From a checkpoint of a small image classifier.
Model: 24.4M parameters, 32-pixel images, norm layernorm, moe top_k, num experts 16, depths [2, 4, 2], widths [96, 192, 384].
Data: trained on photos of arthropod specimens (BIOSCAN-5M), 97500 training examples.
Rows from block 5, named by matrix and row number. Rows with one number belong to one attention dimension. Each number is 200 + 40 x the weight over its row's rms, rounded and kept within 0 to 999. All counts start at 0. After the name is the row's rms in percent of the matrix's.
# v: window attention value (model.blocks.5.attn.v.weight, 192x192), inputs 96-191
# proj: window attention output (model.blocks.5.attn.proj.weight, 192x192, transposed), outputs 96-191
v.29,130,213,221,135,202,238,177,211,182,202,164,189,147,140,222,160,206,230,179,171,189,290,160,265,200,197,278,195,182,181,228,196,229,213,195,158,121,151,181,148,177,199,119,233,191,211,259,248,186,128,158,206,165,246,205,196,218,130,238,158,197,226,240,195,178,231,129,173,171,274,285,160,226,206,225,216,225,189,182,195,252,204,146,115,231,132,277,166,240,170,236,245,247,184,177,172,199
v.30,119,157,171,261,190,161,236,212,286,248,225,190,224,252,189,240,188,151,167,196,224,106,242,155,212,190,132,197,200,238,190,213,129,179,219,212,246,234,235,249,199,191,316,148,205,184,116,173,237,233,259,213,210,189,142,210,143,241,195,241,194,153,195,169,280,185,205,241,239,170,125,220,166,202,181,207,197,173,196,201,146,158,272,268,192,256,128,245,181,216,149,158,141,196,221,244,196
v.31,138,222,188,144,194,235,187,177,176,187,150,148,184,152,237,185,194,227,209,216,203,308,159,274,189,170,236,146,199,202,191,189,223,217,155,200,162,151,166,209,179,190,96,228,223,224,297,262,161,157,172,232,192,209,190,182,237,185,205,154,206,166,258,244,170,247,152,179,168,278,278,229,206,193,218,214,238,194,183,175,215,216,177,127,225,145,243,214,244,188,217,245,229,210,189,193,211
v.32,055,231,280,171,239,147,210,175,220,153,235,260,68,200,185,197,207,182,226,222,138,182,198,265,212,171,142,167,131,173,183,179,184,177,267,223,179,170,201,173,130,219,220,189,179,190,273,141,145,155,182,246,255,149,254,218,193,209,201,224,290,225,176,170,202,196,257,227,212,181,199,208,176,104,233,299,174,213,206,225,222,237,208,173,223,155,271,151,112,188,236,241,278,134,172,143,221
v.33,077,219,233,221,210,205,205,237,260,189,185,255,174,172,228,238,192,190,192,187,200,165,223,206,182,218,137,221,160,188,249,199,195,167,201,217,231,191,160,225,226,223,284,147,236,176,206,181,126,236,239,215,234,173,198,231,200,209,180,229,206,279,196,133,283,247,205,217,246,146,107,182,200,172,185,231,172,230,195,244,209,176,205,229,227,178,247,242,138,192,188,216,195,116,173,156,244
v.34,058,203,191,136,166,197,135,176,195,165,182,178,231,188,145,161,226,246,220,216,224,239,104,264,167,153,214,190,277,156,239,191,224,171,161,246,124,156,211,245,149,214,156,243,289,248,184,260,180,126,166,280,164,197,177,150,85,175,305,208,232,179,170,199,224,235,150,105,135,188,216,150,211,221,253,193,185,212,212,185,213,245,169,150,233,173,195,205,225,200,193,138,288,203,247,149,184
v.35,059,215,205,245,179,180,227,107,218,202,247,284,183,274,212,185,139,113,213,198,234,159,215,208,168,219,188,253,223,160,221,253,159,194,154,254,240,262,171,202,176,213,264,163,182,108,195,164,103,251,206,155,220,206,132,278,179,181,218,208,213,261,178,190,250,210,209,240,278,186,176,205,199,165,154,214,222,168,169,242,182,220,258,265,199,239,228,189,168,191,200,317,172,141,139,170,225
v.36,069,190,259,260,206,135,179,182,256,192,216,263,199,204,170,245,210,114,178,207,208,197,234,169,196,189,187,206,182,203,188,167,135,180,186,161,227,257,149,169,209,167,253,161,233,138,263,187,181,246,253,178,254,148,228,239,186,232,164,190,205,292,216,111,214,205,152,223,215,122,184,196,169,146,153,254,198,180,261,234,162,203,263,271,261,182,225,196,211,168,210,180,206,143,182,139,280
v.37,076,167,162,155,211,207,220,223,157,230,179,198,152,217,154,190,189,184,238,186,199,216,177,190,197,230,231,195,248,254,200,210,168,197,207,204,107,191,221,178,195,231,110,223,159,244,244,260,252,196,233,248,146,271,176,140,269,241,184,250,195,139,250,260,155,227,197,219,181,270,211,222,225,259,205,174,242,172,165,195,219,223,204,128,160,206,184,235,258,148,202,188,168,238,204,243,187
v.38,110,118,179,152,215,173,140,149,171,226,293,230,236,267,172,137,190,207,170,218,204,174,252,118,177,204,202,176,259,187,248,266,185,174,258,173,161,231,204,156,229,257,165,216,131,204,141,197,226,196,208,197,170,252,221,129,187,265,178,287,163,241,169,190,163,203,207,180,188,243,267,221,139,223,125,212,249,178,206,202,227,211,194,141,152,201,192,177,222,170,124,104,155,285,192,172,144
v.39,090,131,146,139,220,177,222,184,153,211,286,210,226,312,189,150,191,194,192,198,249,168,244,167,225,207,273,207,247,196,183,196,197,184,218,205,148,262,199,217,213,181,146,233,137,175,176,180,255,211,210,208,164,226,176,183,173,229,198,237,197,216,158,246,117,184,207,192,225,219,264,211,175,218,184,158,234,198,223,255,146,225,203,164,177,197,179,190,252,260,187,181,173,262,218,197,134
v.40,107,104,168,135,238,182,205,140,157,205,260,186,238,267,184,150,178,206,199,182,217,188,228,125,204,226,242,198,256,218,224,255,169,182,217,200,118,228,197,162,198,233,130,236,130,200,181,221,216,180,203,174,185,224,212,173,196,255,192,255,166,234,152,222,147,224,161,170,216,282,263,234,200,247,164,195,249,155,181,222,206,205,225,133,153,180,148,181,253,168,141,152,136,289,160,184,185
v.41,117,266,227,272,181,208,251,245,238,189,130,167,185,148,217,256,188,206,204,192,205,235,169,269,207,190,159,226,136,187,165,158,207,211,115,237,256,177,175,253,191,181,233,199,287,225,259,221,194,205,148,220,201,157,165,219,244,177,228,103,243,172,251,198,243,165,247,210,233,157,122,188,216,161,246,225,136,229,192,192,157,203,180,253,238,232,267,218,208,239,267,284,265,139,182,237,232
v.42,059,139,280,150,204,187,172,204,285,207,204,206,122,221,194,218,215,209,178,194,145,194,219,213,132,176,231,174,208,151,214,238,224,237,195,158,224,172,195,206,207,175,174,161,239,222,266,184,215,182,207,225,197,151,213,280,165,153,245,167,244,259,254,204,292,196,228,163,135,178,204,151,208,121,193,233,167,212,185,193,221,255,164,146,208,164,215,219,154,163,273,166,218,125,172,182,173
v.43,063,174,191,140,168,260,170,228,149,219,133,122,255,162,268,187,218,188,250,236,204,208,156,171,203,185,293,126,227,227,189,213,219,243,163,215,199,168,250,209,215,245,151,268,253,228,224,221,237,169,138,245,114,270,188,133,151,238,169,202,198,193,244,278,195,186,184,160,134,226,289,207,207,276,242,187,194,170,178,139,174,208,148,164,135,136,218,187,248,173,166,190,146,222,222,209,192
v.44,065,199,258,203,184,193,197,201,155,234,140,163,160,159,157,158,242,250,286,215,155,273,130,142,173,204,262,157,207,196,142,216,226,249,179,211,217,116,187,214,210,199,152,251,240,300,268,214,203,180,105,217,235,251,228,175,164,151,220,220,169,183,195,255,173,228,218,177,156,271,281,186,213,235,338,291,192,227,280,189,229,214,143,124,195,223,211,178,219,198,234,222,239,303,193,195,151
v.45,063,187,229,252,221,188,243,258,250,206,191,201,166,195,122,171,209,146,143,201,207,172,220,202,170,167,188,229,154,196,210,250,214,239,220,137,253,189,203,232,184,267,254,189,267,226,148,129,101,196,217,199,255,157,207,225,135,208,227,239,194,256,192,92,197,207,190,206,194,123,184,149,211,171,215,242,163,234,245,186,246,184,177,170,220,186,243,218,190,166,219,154,187,157,227,168,234
v.46,116,305,212,250,170,209,252,227,212,157,135,169,189,141,213,265,208,214,228,187,213,233,174,259,227,204,230,231,132,202,158,121,205,263,149,255,275,186,198,277,184,171,221,171,296,220,272,208,189,181,171,206,184,176,176,262,235,190,218,136,235,175,211,162,227,151,202,233,201,143,133,186,184,157,222,219,120,233,225,174,165,181,183,256,223,192,270,182,187,246,267,273,219,151,188,229,192
v.47,103,143,129,150,268,177,163,161,144,201,286,187,207,252,172,138,214,222,202,226,198,177,198,124,221,234,263,196,238,222,191,264,179,175,237,212,137,212,196,206,191,213,160,252,124,198,162,227,242,214,196,198,155,265,202,165,170,252,209,243,198,233,178,256,154,208,209,193,211,262,232,222,166,246,151,171,231,135,229,218,204,242,231,108,172,230,132,174,224,202,141,178,131,306,207,206,138
v.48,068,164,113,219,158,281,146,107,200,222,214,247,263,232,176,216,193,197,156,184,186,189,272,196,181,129,262,177,155,215,217,204,187,188,164,230,207,242,200,165,255,194,162,236,221,179,149,252,146,161,192,196,246,239,222,223,170,293,241,198,222,155,194,179,211,219,182,259,171,215,183,228,122,168,174,158,198,244,177,203,212,192,190,250,197,229,233,240,246,236,125,188,59,204,244,205,201
v.49,048,114,238,132,209,161,209,182,222,223,200,196,164,255,185,161,192,187,195,162,152,217,245,189,177,155,204,197,215,148,201,185,194,184,196,137,312,126,234,163,245,211,208,164,291,179,137,243,227,213,246,214,207,223,147,208,189,284,130,155,240,257,247,200,164,162,243,200,216,154,227,188,165,218,176,219,165,153,248,248,152,143,238,189,153,186,237,163,194,185,170,225,201,158,299,191,228
v.50,119,134,133,213,219,244,158,161,167,216,232,227,209,275,214,155,205,166,179,175,191,202,300,142,199,215,221,264,198,155,246,202,205,160,217,235,236,250,207,173,167,194,231,169,181,201,187,184,151,247,210,139,283,193,219,196,190,295,221,249,220,275,183,166,181,204,236,214,219,239,228,213,109,186,158,163,220,169,160,268,194,199,226,258,138,182,189,200,207,199,154,206,172,212,170,149,227
v.51,079,152,174,190,216,251,195,170,192,192,229,225,195,239,193,200,151,184,202,202,203,201,274,173,196,237,198,201,195,191,228,228,180,127,215,259,179,176,159,146,231,176,255,128,174,121,168,216,176,181,245,227,206,165,213,180,174,305,225,220,230,266,162,158,182,211,257,267,223,173,204,245,124,196,167,221,257,162,216,239,160,174,255,217,152,210,204,216,204,183,158,174,176,141,199,171,169
v.52,125,234,236,234,192,226,237,275,237,179,120,154,174,152,269,260,185,187,217,215,222,238,131,247,198,219,171,221,168,214,218,180,193,142,176,180,219,126,215,187,223,203,223,190,215,180,229,204,165,177,141,216,178,202,234,215,217,112,159,189,190,190,240,132,204,216,189,204,227,204,131,152,261,192,297,246,160,236,194,179,185,174,209,223,212,198,197,175,213,229,270,233,308,94,221,224,184
v.53,112,211,235,224,133,277,240,280,225,191,143,167,148,147,264,247,171,224,236,198,225,247,196,221,237,186,225,249,153,209,241,164,227,183,179,186,247,145,189,211,223,164,219,193,229,213,204,205,165,189,148,218,229,198,194,191,166,177,178,162,213,232,249,98,205,196,195,210,209,206,106,151,217,164,291,255,150,197,219,191,196,172,218,276,198,203,231,197,207,204,288,223,263,126,221,239,214
v.54,084,185,116,191,169,257,189,110,134,180,190,236,244,221,216,226,212,157,200,200,185,194,267,148,213,151,226,226,190,181,215,202,173,150,120,182,197,202,193,156,136,177,223,211,226,169,183,181,173,144,147,178,218,208,216,199,148,279,274,198,203,270,210,253,236,202,204,246,203,212,232,219,140,249,209,201,215,150,154,177,206,233,238,245,206,217,166,244,212,207,139,158,102,249,151,175,237
v.55,139,213,201,314,138,294,231,258,245,173,120,240,159,186,262,255,166,191,209,197,213,230,205,266,220,181,235,279,131,176,217,152,228,154,191,265,251,154,195,212,219,167,236,178,232,200,228,194,146,195,164,205,240,201,230,242,229,205,195,196,206,227,243,121,205,146,234,208,197,228,128,168,209,150,283,238,158,213,197,208,175,178,249,269,235,222,224,210,193,238,251,255,254,111,191,231,212
v.56,055,165,198,236,242,150,183,177,203,199,218,170,209,222,234,193,294,227,159,189,200,224,186,235,172,204,266,183,215,240,205,198,188,79,170,224,195,147,251,212,241,184,168,221,209,172,170,225,140,258,185,222,206,196,132,182,188,135,184,247,133,129,237,245,214,132,213,273,198,183,174,260,165,207,129,164,228,183,209,184,231,208,239,180,296,229,182,202,204,208,133,221,166,257,186,200,245
v.57,147,264,229,205,201,103,207,221,211,201,147,159,235,139,145,208,205,206,183,227,182,227,93,219,185,200,130,161,202,216,144,199,194,225,148,156,200,146,216,273,228,196,166,212,210,168,235,177,268,216,212,248,136,221,207,210,224,92,154,154,162,73,216,278,188,191,157,189,216,196,177,175,254,191,188,192,201,249,207,114,198,218,191,137,234,230,200,205,179,225,218,208,204,242,236,221,184
v.58,083,236,180,234,170,180,200,246,225,183,138,142,186,166,176,265,184,221,172,224,208,249,127,254,203,207,195,226,143,207,230,136,232,176,184,180,226,151,213,226,206,172,212,197,207,219,222,191,242,198,178,247,190,201,204,225,195,142,105,220,214,147,253,152,177,192,179,176,227,265,113,126,247,186,281,238,181,194,218,168,185,226,265,169,262,284,237,229,163,192,242,205,236,161,175,221,202
v.59,094,193,167,273,150,198,156,235,209,175,163,201,226,203,199,186,186,168,99,186,188,222,208,266,253,161,204,310,152,175,190,152,213,197,193,213,301,186,229,254,187,156,216,216,297,226,231,184,157,223,143,205,256,217,222,235,220,216,143,231,237,180,228,184,195,112,233,285,219,184,167,150,171,120,208,181,144,230,198,223,159,252,210,237,229,234,231,219,190,231,210,214,220,140,158,185,279
v.60,126,193,267,217,229,197,222,247,248,217,159,268,188,230,185,206,202,182,204,213,219,188,262,217,206,237,167,233,177,180,258,189,200,68,237,165,236,102,229,181,283,190,242,177,169,160,209,160,163,231,232,187,234,192,213,210,187,168,161,197,212,212,172,74,194,172,229,202,226,207,149,156,233,118,203,227,211,224,216,272,231,198,263,255,232,190,182,161,218,216,175,195,233,113,199,217,194
v.61,127,216,139,161,206,162,194,143,143,198,256,160,220,189,181,182,200,232,216,185,187,208,129,188,175,167,199,147,245,200,118,201,190,274,172,238,172,244,174,219,152,213,135,246,200,241,177,229,283,199,213,205,146,222,208,152,252,207,254,182,174,163,197,322,202,198,168,197,171,184,252,224,191,269,195,178,224,193,206,128,199,189,155,113,160,201,199,169,162,173,185,204,174,271,185,181,173
v.62,129,173,165,110,234,186,184,130,135,223,252,205,221,218,204,146,192,204,251,205,202,157,197,143,179,205,228,179,264,213,176,235,175,287,200,228,181,269,217,175,153,264,157,221,160,214,190,218,239,167,206,178,175,185,178,170,211,284,263,210,213,227,143,285,184,249,175,178,170,179,273,224,160,278,163,166,265,196,210,201,214,204,155,167,167,152,196,172,196,211,152,176,146,298,194,196,209
v.63,127,122,190,139,235,185,182,143,188,239,281,267,200,265,202,147,169,215,183,219,187,156,277,129,182,213,204,180,203,201,220,210,182,172,239,185,185,263,202,153,239,214,192,180,149,199,169,207,191,226,210,161,241,206,213,195,167,279,222,244,208,290,195,186,199,201,184,208,193,186,245,210,155,207,132,188,245,166,175,268,227,192,203,216,169,170,147,165,203,169,125,168,147,210,218,195,180
v.64,103,202,220,291,175,207,199,202,267,208,192,221,205,245,236,290,209,174,266,141,225,147,255,172,233,168,186,171,186,228,156,190,106,160,190,213,204,181,195,179,196,175,259,168,210,108,218,233,153,189,290,196,235,166,127,213,130,242,221,140,229,207,196,211,276,229,187,203,220,163,186,249,158,221,142,188,278,207,117,227,217,185,241,316,188,243,179,176,166,220,214,178,166,122,189,208,170
proj.29,133,172,163,228,167,221,233,263,221,239,152,157,220,188,260,269,168,226,245,211,249,139,198,185,186,176,191,242,193,245,194,217,136,182,135,189,214,239,175,188,203,190,262,222,219,252,157,190,322,198,167,206,158,153,139,150,148,251,131,231,222,171,222,202,286,232,197,224,175,216,163,203,207,302,282,239,224,164,158,186,193,173,225,246,103,209,126,207,139,231,174,141,264,195,217,241,228
proj.30,123,234,222,169,238,186,171,163,184,138,214,247,140,190,157,166,224,191,183,177,171,272,220,243,197,223,177,117,190,128,238,211,255,247,202,167,222,175,183,241,191,224,91,173,137,188,263,191,79,189,253,218,243,233,261,232,254,152,252,162,219,225,175,169,125,142,240,118,177,152,242,172,194,129,107,245,188,227,242,220,246,221,163,171,253,169,278,193,316,206,189,228,135,177,187,197,194
proj.31,139,133,153,221,169,205,175,312,231,212,210,172,243,211,230,253,196,218,220,202,222,140,206,184,202,192,180,271,223,250,196,201,153,187,173,218,244,184,175,220,182,221,252,211,231,245,145,215,307,264,132,195,141,171,188,133,140,236,161,224,172,188,199,162,250,219,198,210,235,205,174,207,191,254,271,181,178,216,160,193,144,138,251,243,97,224,173,208,142,182,196,184,285,170,214,221,220
proj.32,060,240,219,220,171,213,222,242,216,207,199,250,203,223,132,225,180,201,177,280,255,208,234,225,150,294,141,246,248,107,101,207,148,195,197,192,220,211,228,112,197,146,244,211,274,193,127,175,183,155,215,178,184,179,220,278,219,214,254,158,181,203,178,210,139,189,207,224,220,110,132,186,267,180,99,221,200,186,252,219,256,227,273,213,171,219,174,108,158,262,266,233,220,175,239,273,212
proj.33,080,285,189,243,159,156,210,221,229,185,198,245,284,209,179,194,201,137,125,227,222,219,185,270,173,132,194,284,184,156,156,181,182,219,223,198,158,187,188,191,214,167,203,178,217,234,220,208,202,217,137,220,150,205,208,225,257,177,246,106,228,148,162,265,146,254,132,268,197,184,202,223,242,165,221,179,163,211,251,201,163,274,237,173,223,175,180,276,171,236,302,224,154,193,139,179,142
proj.34,061,132,162,235,210,246,249,206,209,197,142,210,230,177,154,200,181,186,255,156,250,164,210,153,197,236,157,173,194,232,182,196,136,184,217,253,303,221,208,176,182,176,228,253,154,169,192,225,230,227,183,188,235,157,203,169,181,235,162,191,197,155,188,229,178,183,206,163,206,208,170,223,181,157,189,277,186,175,214,177,226,216,235,176,75,229,152,242,167,254,152,224,153,171,221,238,134
proj.35,061,199,246,194,197,154,227,208,185,218,206,233,213,179,172,177,174,103,161,201,243,270,205,224,121,187,120,224,224,211,226,212,235,188,215,199,160,154,87,135,267,146,191,237,255,248,231,197,302,187,167,198,173,197,159,202,270,120,208,171,235,200,115,204,210,268,207,267,201,224,223,166,241,123,216,160,241,204,207,179,216,214,166,95,240,167,237,234,172,177,189,184,168,110,180,234,199
proj.36,067,260,257,265,253,134,185,195,148,242,221,180,199,235,206,196,199,147,93,230,199,250,202,305,165,236,145,222,123,199,158,224,246,176,236,233,198,204,174,213,176,177,264,230,250,162,236,191,263,209,176,151,168,183,193,168,278,193,295,167,214,149,210,248,183,298,212,255,228,182,191,191,238,170,216,156,181,205,220,189,122,247,229,146,249,172,231,188,118,161,258,182,212,153,192,214,192
proj.37,068,110,163,180,210,232,180,168,188,212,177,200,182,197,169,211,152,230,272,165,217,166,171,195,219,230,235,97,218,236,232,148,191,176,203,182,221,221,189,182,170,244,107,218,234,216,151,182,111,236,177,206,261,205,243,193,117,214,201,258,209,278,178,141,239,153,230,162,138,186,194,267,216,248,198,229,243,205,196,239,188,178,156,207,174,156,208,90,249,211,145,181,211,226,161,247,217
proj.38,114,208,192,217,209,198,242,192,232,182,185,242,214,180,180,156,175,141,171,175,218,248,243,232,242,260,112,118,149,139,223,196,280,205,180,199,294,142,233,239,192,163,109,132,163,182,245,222,136,228,275,187,286,169,293,284,197,129,200,193,181,215,215,132,218,144,242,198,221,176,176,145,194,139,135,162,168,194,211,234,188,162,179,178,242,175,250,169,272,248,170,243,217,151,233,260,223
proj.39,083,228,219,176,202,192,249,167,222,224,199,236,200,172,233,196,224,190,257,206,225,228,186,169,235,256,146,126,232,219,231,193,187,187,239,178,170,157,179,164,234,257,106,136,167,243,159,262,125,151,196,198,276,252,212,194,191,185,201,214,175,196,244,121,213,209,248,146,209,204,231,231,197,120,149,199,221,214,230,168,216,131,141,215,212,185,240,74,218,202,174,217,182,189,210,220,230
proj.40,099,183,215,150,219,180,210,170,237,160,206,210,143,163,200,155,157,207,218,218,223,217,231,218,221,268,138,134,237,196,211,151,250,184,164,145,246,152,274,227,218,237,123,135,211,179,211,215,133,218,223,187,282,198,275,228,233,137,166,194,159,243,241,119,250,117,204,160,181,166,192,164,162,124,162,177,170,204,196,225,172,151,142,173,256,177,241,139,255,238,166,196,258,166,247,255,247
proj.41,122,200,220,199,180,214,181,220,158,207,213,189,229,206,188,234,253,243,186,183,214,166,168,162,178,138,294,304,255,217,216,219,148,198,179,194,116,237,127,141,189,214,277,260,198,188,165,195,277,209,161,237,150,215,98,163,203,294,192,221,184,195,219,270,225,248,148,227,207,252,257,253,235,288,249,212,251,191,160,145,194,230,180,174,163,198,134,214,122,157,214,173,205,231,186,162,177
proj.42,067,244,247,250,178,171,270,207,180,216,141,162,133,208,196,252,148,144,203,225,222,215,175,156,251,304,106,224,137,153,227,197,174,254,262,161,257,238,202,220,240,206,348,177,221,188,196,184,286,250,239,173,143,126,180,187,252,171,276,210,233,161,145,239,135,260,209,155,227,170,182,187,196,225,237,229,170,200,230,193,195,141,244,295,222,183,179,173,204,252,222,185,187,189,229,205,197
proj.43,069,224,151,211,177,253,286,200,174,239,215,192,199,122,178,208,201,213,306,158,197,178,208,145,241,184,152,105,261,213,197,215,165,156,190,155,243,240,254,226,181,216,198,208,161,199,183,144,213,201,198,225,232,121,155,188,142,249,154,283,198,242,154,164,252,159,238,147,158,229,218,188,175,209,215,202,184,196,192,220,225,155,220,230,129,220,151,176,236,214,116,215,266,188,176,233,224
proj.44,072,201,189,278,233,222,194,214,203,152,218,183,221,204,178,225,177,207,213,194,191,179,292,184,274,179,188,138,198,189,252,178,156,166,193,214,212,254,230,279,168,202,275,207,149,165,150,217,188,209,259,173,196,159,234,175,134,177,134,262,201,203,210,189,240,115,213,233,264,192,205,205,114,221,251,244,204,170,181,267,104,205,162,246,121,209,166,245,221,157,89,248,145,235,157,207,234
proj.45,062,242,225,199,145,148,213,242,181,241,226,240,112,207,209,248,159,182,146,210,244,163,214,159,220,230,205,228,201,179,183,193,256,153,217,193,193,184,232,277,192,166,354,208,283,255,199,227,204,281,232,224,160,177,178,182,207,249,193,151,220,183,161,185,103,201,125,159,208,220,123,247,207,208,236,150,140,202,186,167,172,244,168,296,241,205,147,226,227,223,217,166,189,196,155,216,157
proj.46,121,198,217,190,175,238,172,209,193,207,230,181,226,189,224,224,216,225,200,214,223,166,172,157,180,154,261,231,229,298,199,204,124,198,231,170,102,232,126,170,206,220,276,261,225,197,153,222,228,181,159,252,160,224,96,127,196,265,188,176,212,195,213,234,184,267,163,210,178,247,273,226,217,299,279,222,235,179,141,144,210,219,179,209,155,210,125,202,112,147,204,153,174,201,213,148,190
proj.47,098,176,254,163,225,186,218,159,255,187,175,235,166,169,213,164,218,184,222,241,228,234,232,172,229,329,152,101,219,202,239,166,230,187,151,167,267,165,216,222,218,212,148,171,245,185,226,194,151,202,267,185,307,224,255,237,166,134,185,183,171,229,254,152,189,172,258,135,223,196,183,193,185,146,173,181,189,199,223,248,156,142,148,153,218,177,268,139,269,244,158,211,258,193,243,192,285
proj.48,055,213,203,171,176,300,230,246,140,178,170,160,193,235,208,206,204,170,200,201,166,155,189,218,259,223,212,251,258,191,227,221,226,181,231,241,170,230,163,241,155,227,251,203,132,181,219,162,204,238,175,163,247,244,179,217,142,222,244,199,185,266,177,167,177,174,203,139,203,122,208,120,234,251,235,230,189,211,226,156,199,262,283,226,122,202,228,208,156,208,245,187,303,197,151,196,156
proj.49,049,186,123,210,168,225,200,161,237,184,237,243,189,184,237,231,200,202,210,247,209,244,240,175,185,156,209,288,218,164,225,189,245,255,227,198,180,173,261,241,214,115,204,183,166,171,235,290,124,151,167,261,183,234,211,250,183,223,189,199,204,266,193,166,146,187,244,188,193,209,236,200,177,205,180,223,176,127,162,160,213,175,216,216,255,256,173,138,192,272,197,162,209,252,159,124,145
proj.50,105,207,198,213,201,204,188,199,155,193,229,178,230,224,184,189,212,207,206,236,156,210,140,209,203,172,228,286,216,210,220,246,211,226,224,155,131,282,229,137,179,223,214,252,182,198,204,194,231,193,151,220,156,224,211,190,179,183,241,225,209,202,204,245,208,244,162,184,146,206,176,215,215,270,194,222,191,195,209,160,259,196,198,199,158,173,150,211,209,128,171,204,218,320,160,230,138
proj.51,072,162,200,173,263,244,164,181,190,199,282,225,182,250,168,188,220,197,183,220,228,190,222,181,169,209,158,220,217,190,181,225,168,232,277,89,201,219,210,210,207,197,255,193,141,185,177,180,222,211,214,203,187,213,230,177,103,177,238,271,256,239,256,225,177,222,144,179,167,239,219,180,219,213,147,270,196,217,236,173,248,257,218,227,186,143,165,239,218,160,103,169,183,265,172,174,227
proj.52,135,165,249,201,239,189,207,130,222,201,219,240,159,155,189,153,177,214,177,212,198,219,255,166,194,229,170,105,197,186,231,159,191,232,197,182,228,188,187,190,210,193,141,204,191,234,234,182,100,200,197,199,292,207,252,260,231,139,219,194,206,183,206,171,189,169,225,205,190,233,274,182,190,118,147,187,199,229,219,252,181,191,161,157,305,164,249,178,237,257,239,213,118,166,212,203,240
proj.53,112,184,251,202,262,218,223,110,222,185,184,212,150,170,221,147,204,169,160,192,231,208,230,209,194,195,185,145,207,138,235,167,228,226,216,234,244,205,174,198,191,193,76,189,206,276,192,207,135,179,229,225,227,222,232,247,285,117,227,174,218,213,233,139,157,147,277,179,143,189,218,193,172,90,187,177,170,209,213,212,182,189,117,161,311,136,245,154,200,227,283,207,184,192,203,189,200
proj.54,075,234,252,241,188,214,122,305,205,167,239,182,212,252,253,194,246,191,221,169,227,232,196,210,199,223,202,270,246,125,197,233,231,212,260,204,185,160,230,187,176,207,228,200,105,156,186,187,262,182,233,149,219,197,260,188,193,173,182,253,176,152,198,154,155,225,200,151,212,178,129,204,241,237,260,243,173,238,225,148,211,223,238,241,207,246,217,205,239,137,189,210,227,221,236,170,157
proj.55,160,257,262,158,248,156,206,166,221,147,220,220,157,156,197,135,240,230,182,171,205,226,207,215,246,192,208,141,218,170,236,177,244,232,202,207,187,213,169,154,228,230,76,190,231,232,226,187,152,217,205,191,244,227,238,249,271,131,257,142,211,211,196,149,162,141,264,180,201,179,247,179,185,83,164,199,188,220,217,191,178,161,115,142,307,161,292,177,228,202,254,235,147,194,244,197,194
proj.56,051,194,152,174,224,273,244,188,197,187,164,255,231,209,158,209,253,183,282,138,225,158,220,196,184,170,252,270,251,170,146,182,233,198,187,184,212,197,240,170,130,270,249,183,221,89,160,188,302,224,189,211,227,215,192,184,179,228,225,240,113,228,181,222,217,211,185,245,204,211,144,240,224,231,219,172,196,179,184,210,265,269,218,186,204,181,266,213,184,100,137,134,219,202,186,265,181
proj.57,148,187,180,232,195,233,183,151,229,193,171,187,213,173,209,244,214,242,190,195,204,171,240,190,220,183,186,155,179,260,149,158,138,195,152,257,271,174,115,241,166,190,190,141,284,168,222,221,137,238,268,210,242,218,175,227,223,238,139,158,210,215,218,189,171,163,233,202,281,191,250,239,162,158,179,182,228,259,140,245,97,141,186,215,203,267,240,201,150,247,230,190,180,110,197,187,262
proj.58,076,234,235,160,226,236,210,149,197,197,179,155,159,167,228,175,223,237,205,178,187,239,228,177,221,184,253,206,242,165,136,215,205,267,234,243,220,265,102,210,255,165,46,224,229,248,225,158,211,202,168,215,209,220,156,216,242,192,217,191,202,175,218,180,177,144,211,182,234,202,168,191,137,136,234,186,168,219,210,194,140,212,140,181,202,184,263,154,190,273,279,212,209,180,263,227,173
proj.59,094,249,202,191,237,241,191,215,144,128,242,186,156,145,217,178,242,229,249,172,188,224,181,151,243,141,237,206,267,204,181,198,219,210,165,243,202,204,119,197,172,232,73,192,195,220,227,195,175,216,172,238,129,291,200,195,272,193,235,130,228,235,187,206,149,167,230,135,192,156,229,214,216,124,249,195,184,234,226,192,187,168,130,171,221,218,321,138,155,205,305,233,218,242,205,216,187
proj.60,136,201,192,204,210,208,198,98,159,212,210,216,215,181,159,111,193,224,168,207,171,208,230,230,186,166,261,172,153,160,181,165,220,291,191,210,173,240,202,204,183,205,160,250,225,219,248,184,149,191,224,205,199,204,198,205,213,211,283,164,224,200,182,234,236,178,214,210,169,205,204,182,139,159,125,162,182,173,198,171,236,248,141,197,272,199,195,209,267,192,238,217,91,218,165,197,161
proj.61,129,162,198,247,206,198,204,248,232,203,214,186,223,194,257,287,158,195,207,223,229,192,187,152,206,185,134,241,244,239,165,204,134,114,169,191,223,162,204,244,220,213,303,157,176,156,162,202,277,187,215,219,187,179,185,178,145,219,123,233,165,188,171,165,197,200,187,244,246,200,171,223,238,245,276,225,196,179,202,197,158,164,228,228,102,222,195,212,147,190,141,171,267,203,221,210,248
proj.62,136,148,177,233,200,200,207,257,195,233,208,202,268,228,193,268,181,180,228,247,224,169,204,184,186,201,172,253,231,217,192,246,189,130,209,152,206,162,234,191,215,207,321,213,187,162,147,178,275,168,194,195,179,143,159,160,150,218,139,250,185,179,195,188,246,259,116,219,184,203,187,217,194,284,230,225,217,157,197,192,232,210,272,268,135,210,130,238,170,157,120,179,256,208,181,204,156
proj.63,135,183,167,216,178,186,196,201,204,225,221,180,250,223,198,223,180,191,229,184,187,184,197,215,184,180,199,199,183,164,207,250,197,225,214,171,152,227,247,153,210,182,285,245,158,172,176,194,226,188,180,184,158,154,171,163,140,249,244,250,210,198,191,276,222,269,174,212,137,220,179,161,193,297,233,171,157,166,193,164,292,270,260,228,157,217,93,248,246,146,117,158,187,253,133,200,172
proj.64,111,238,189,180,210,246,245,238,191,139,201,164,142,151,235,147,267,239,237,143,231,161,148,180,271,213,255,252,224,230,212,181,206,259,200,216,118,289,194,199,167,270,199,213,209,283,151,225,278,213,179,183,102,241,182,200,224,241,269,191,180,214,183,244,191,152,257,229,155,215,207,216,207,237,243,213,141,191,187,145,142,166,133,194,198,160,107,190,210,199,167,206,204,290,183,217,216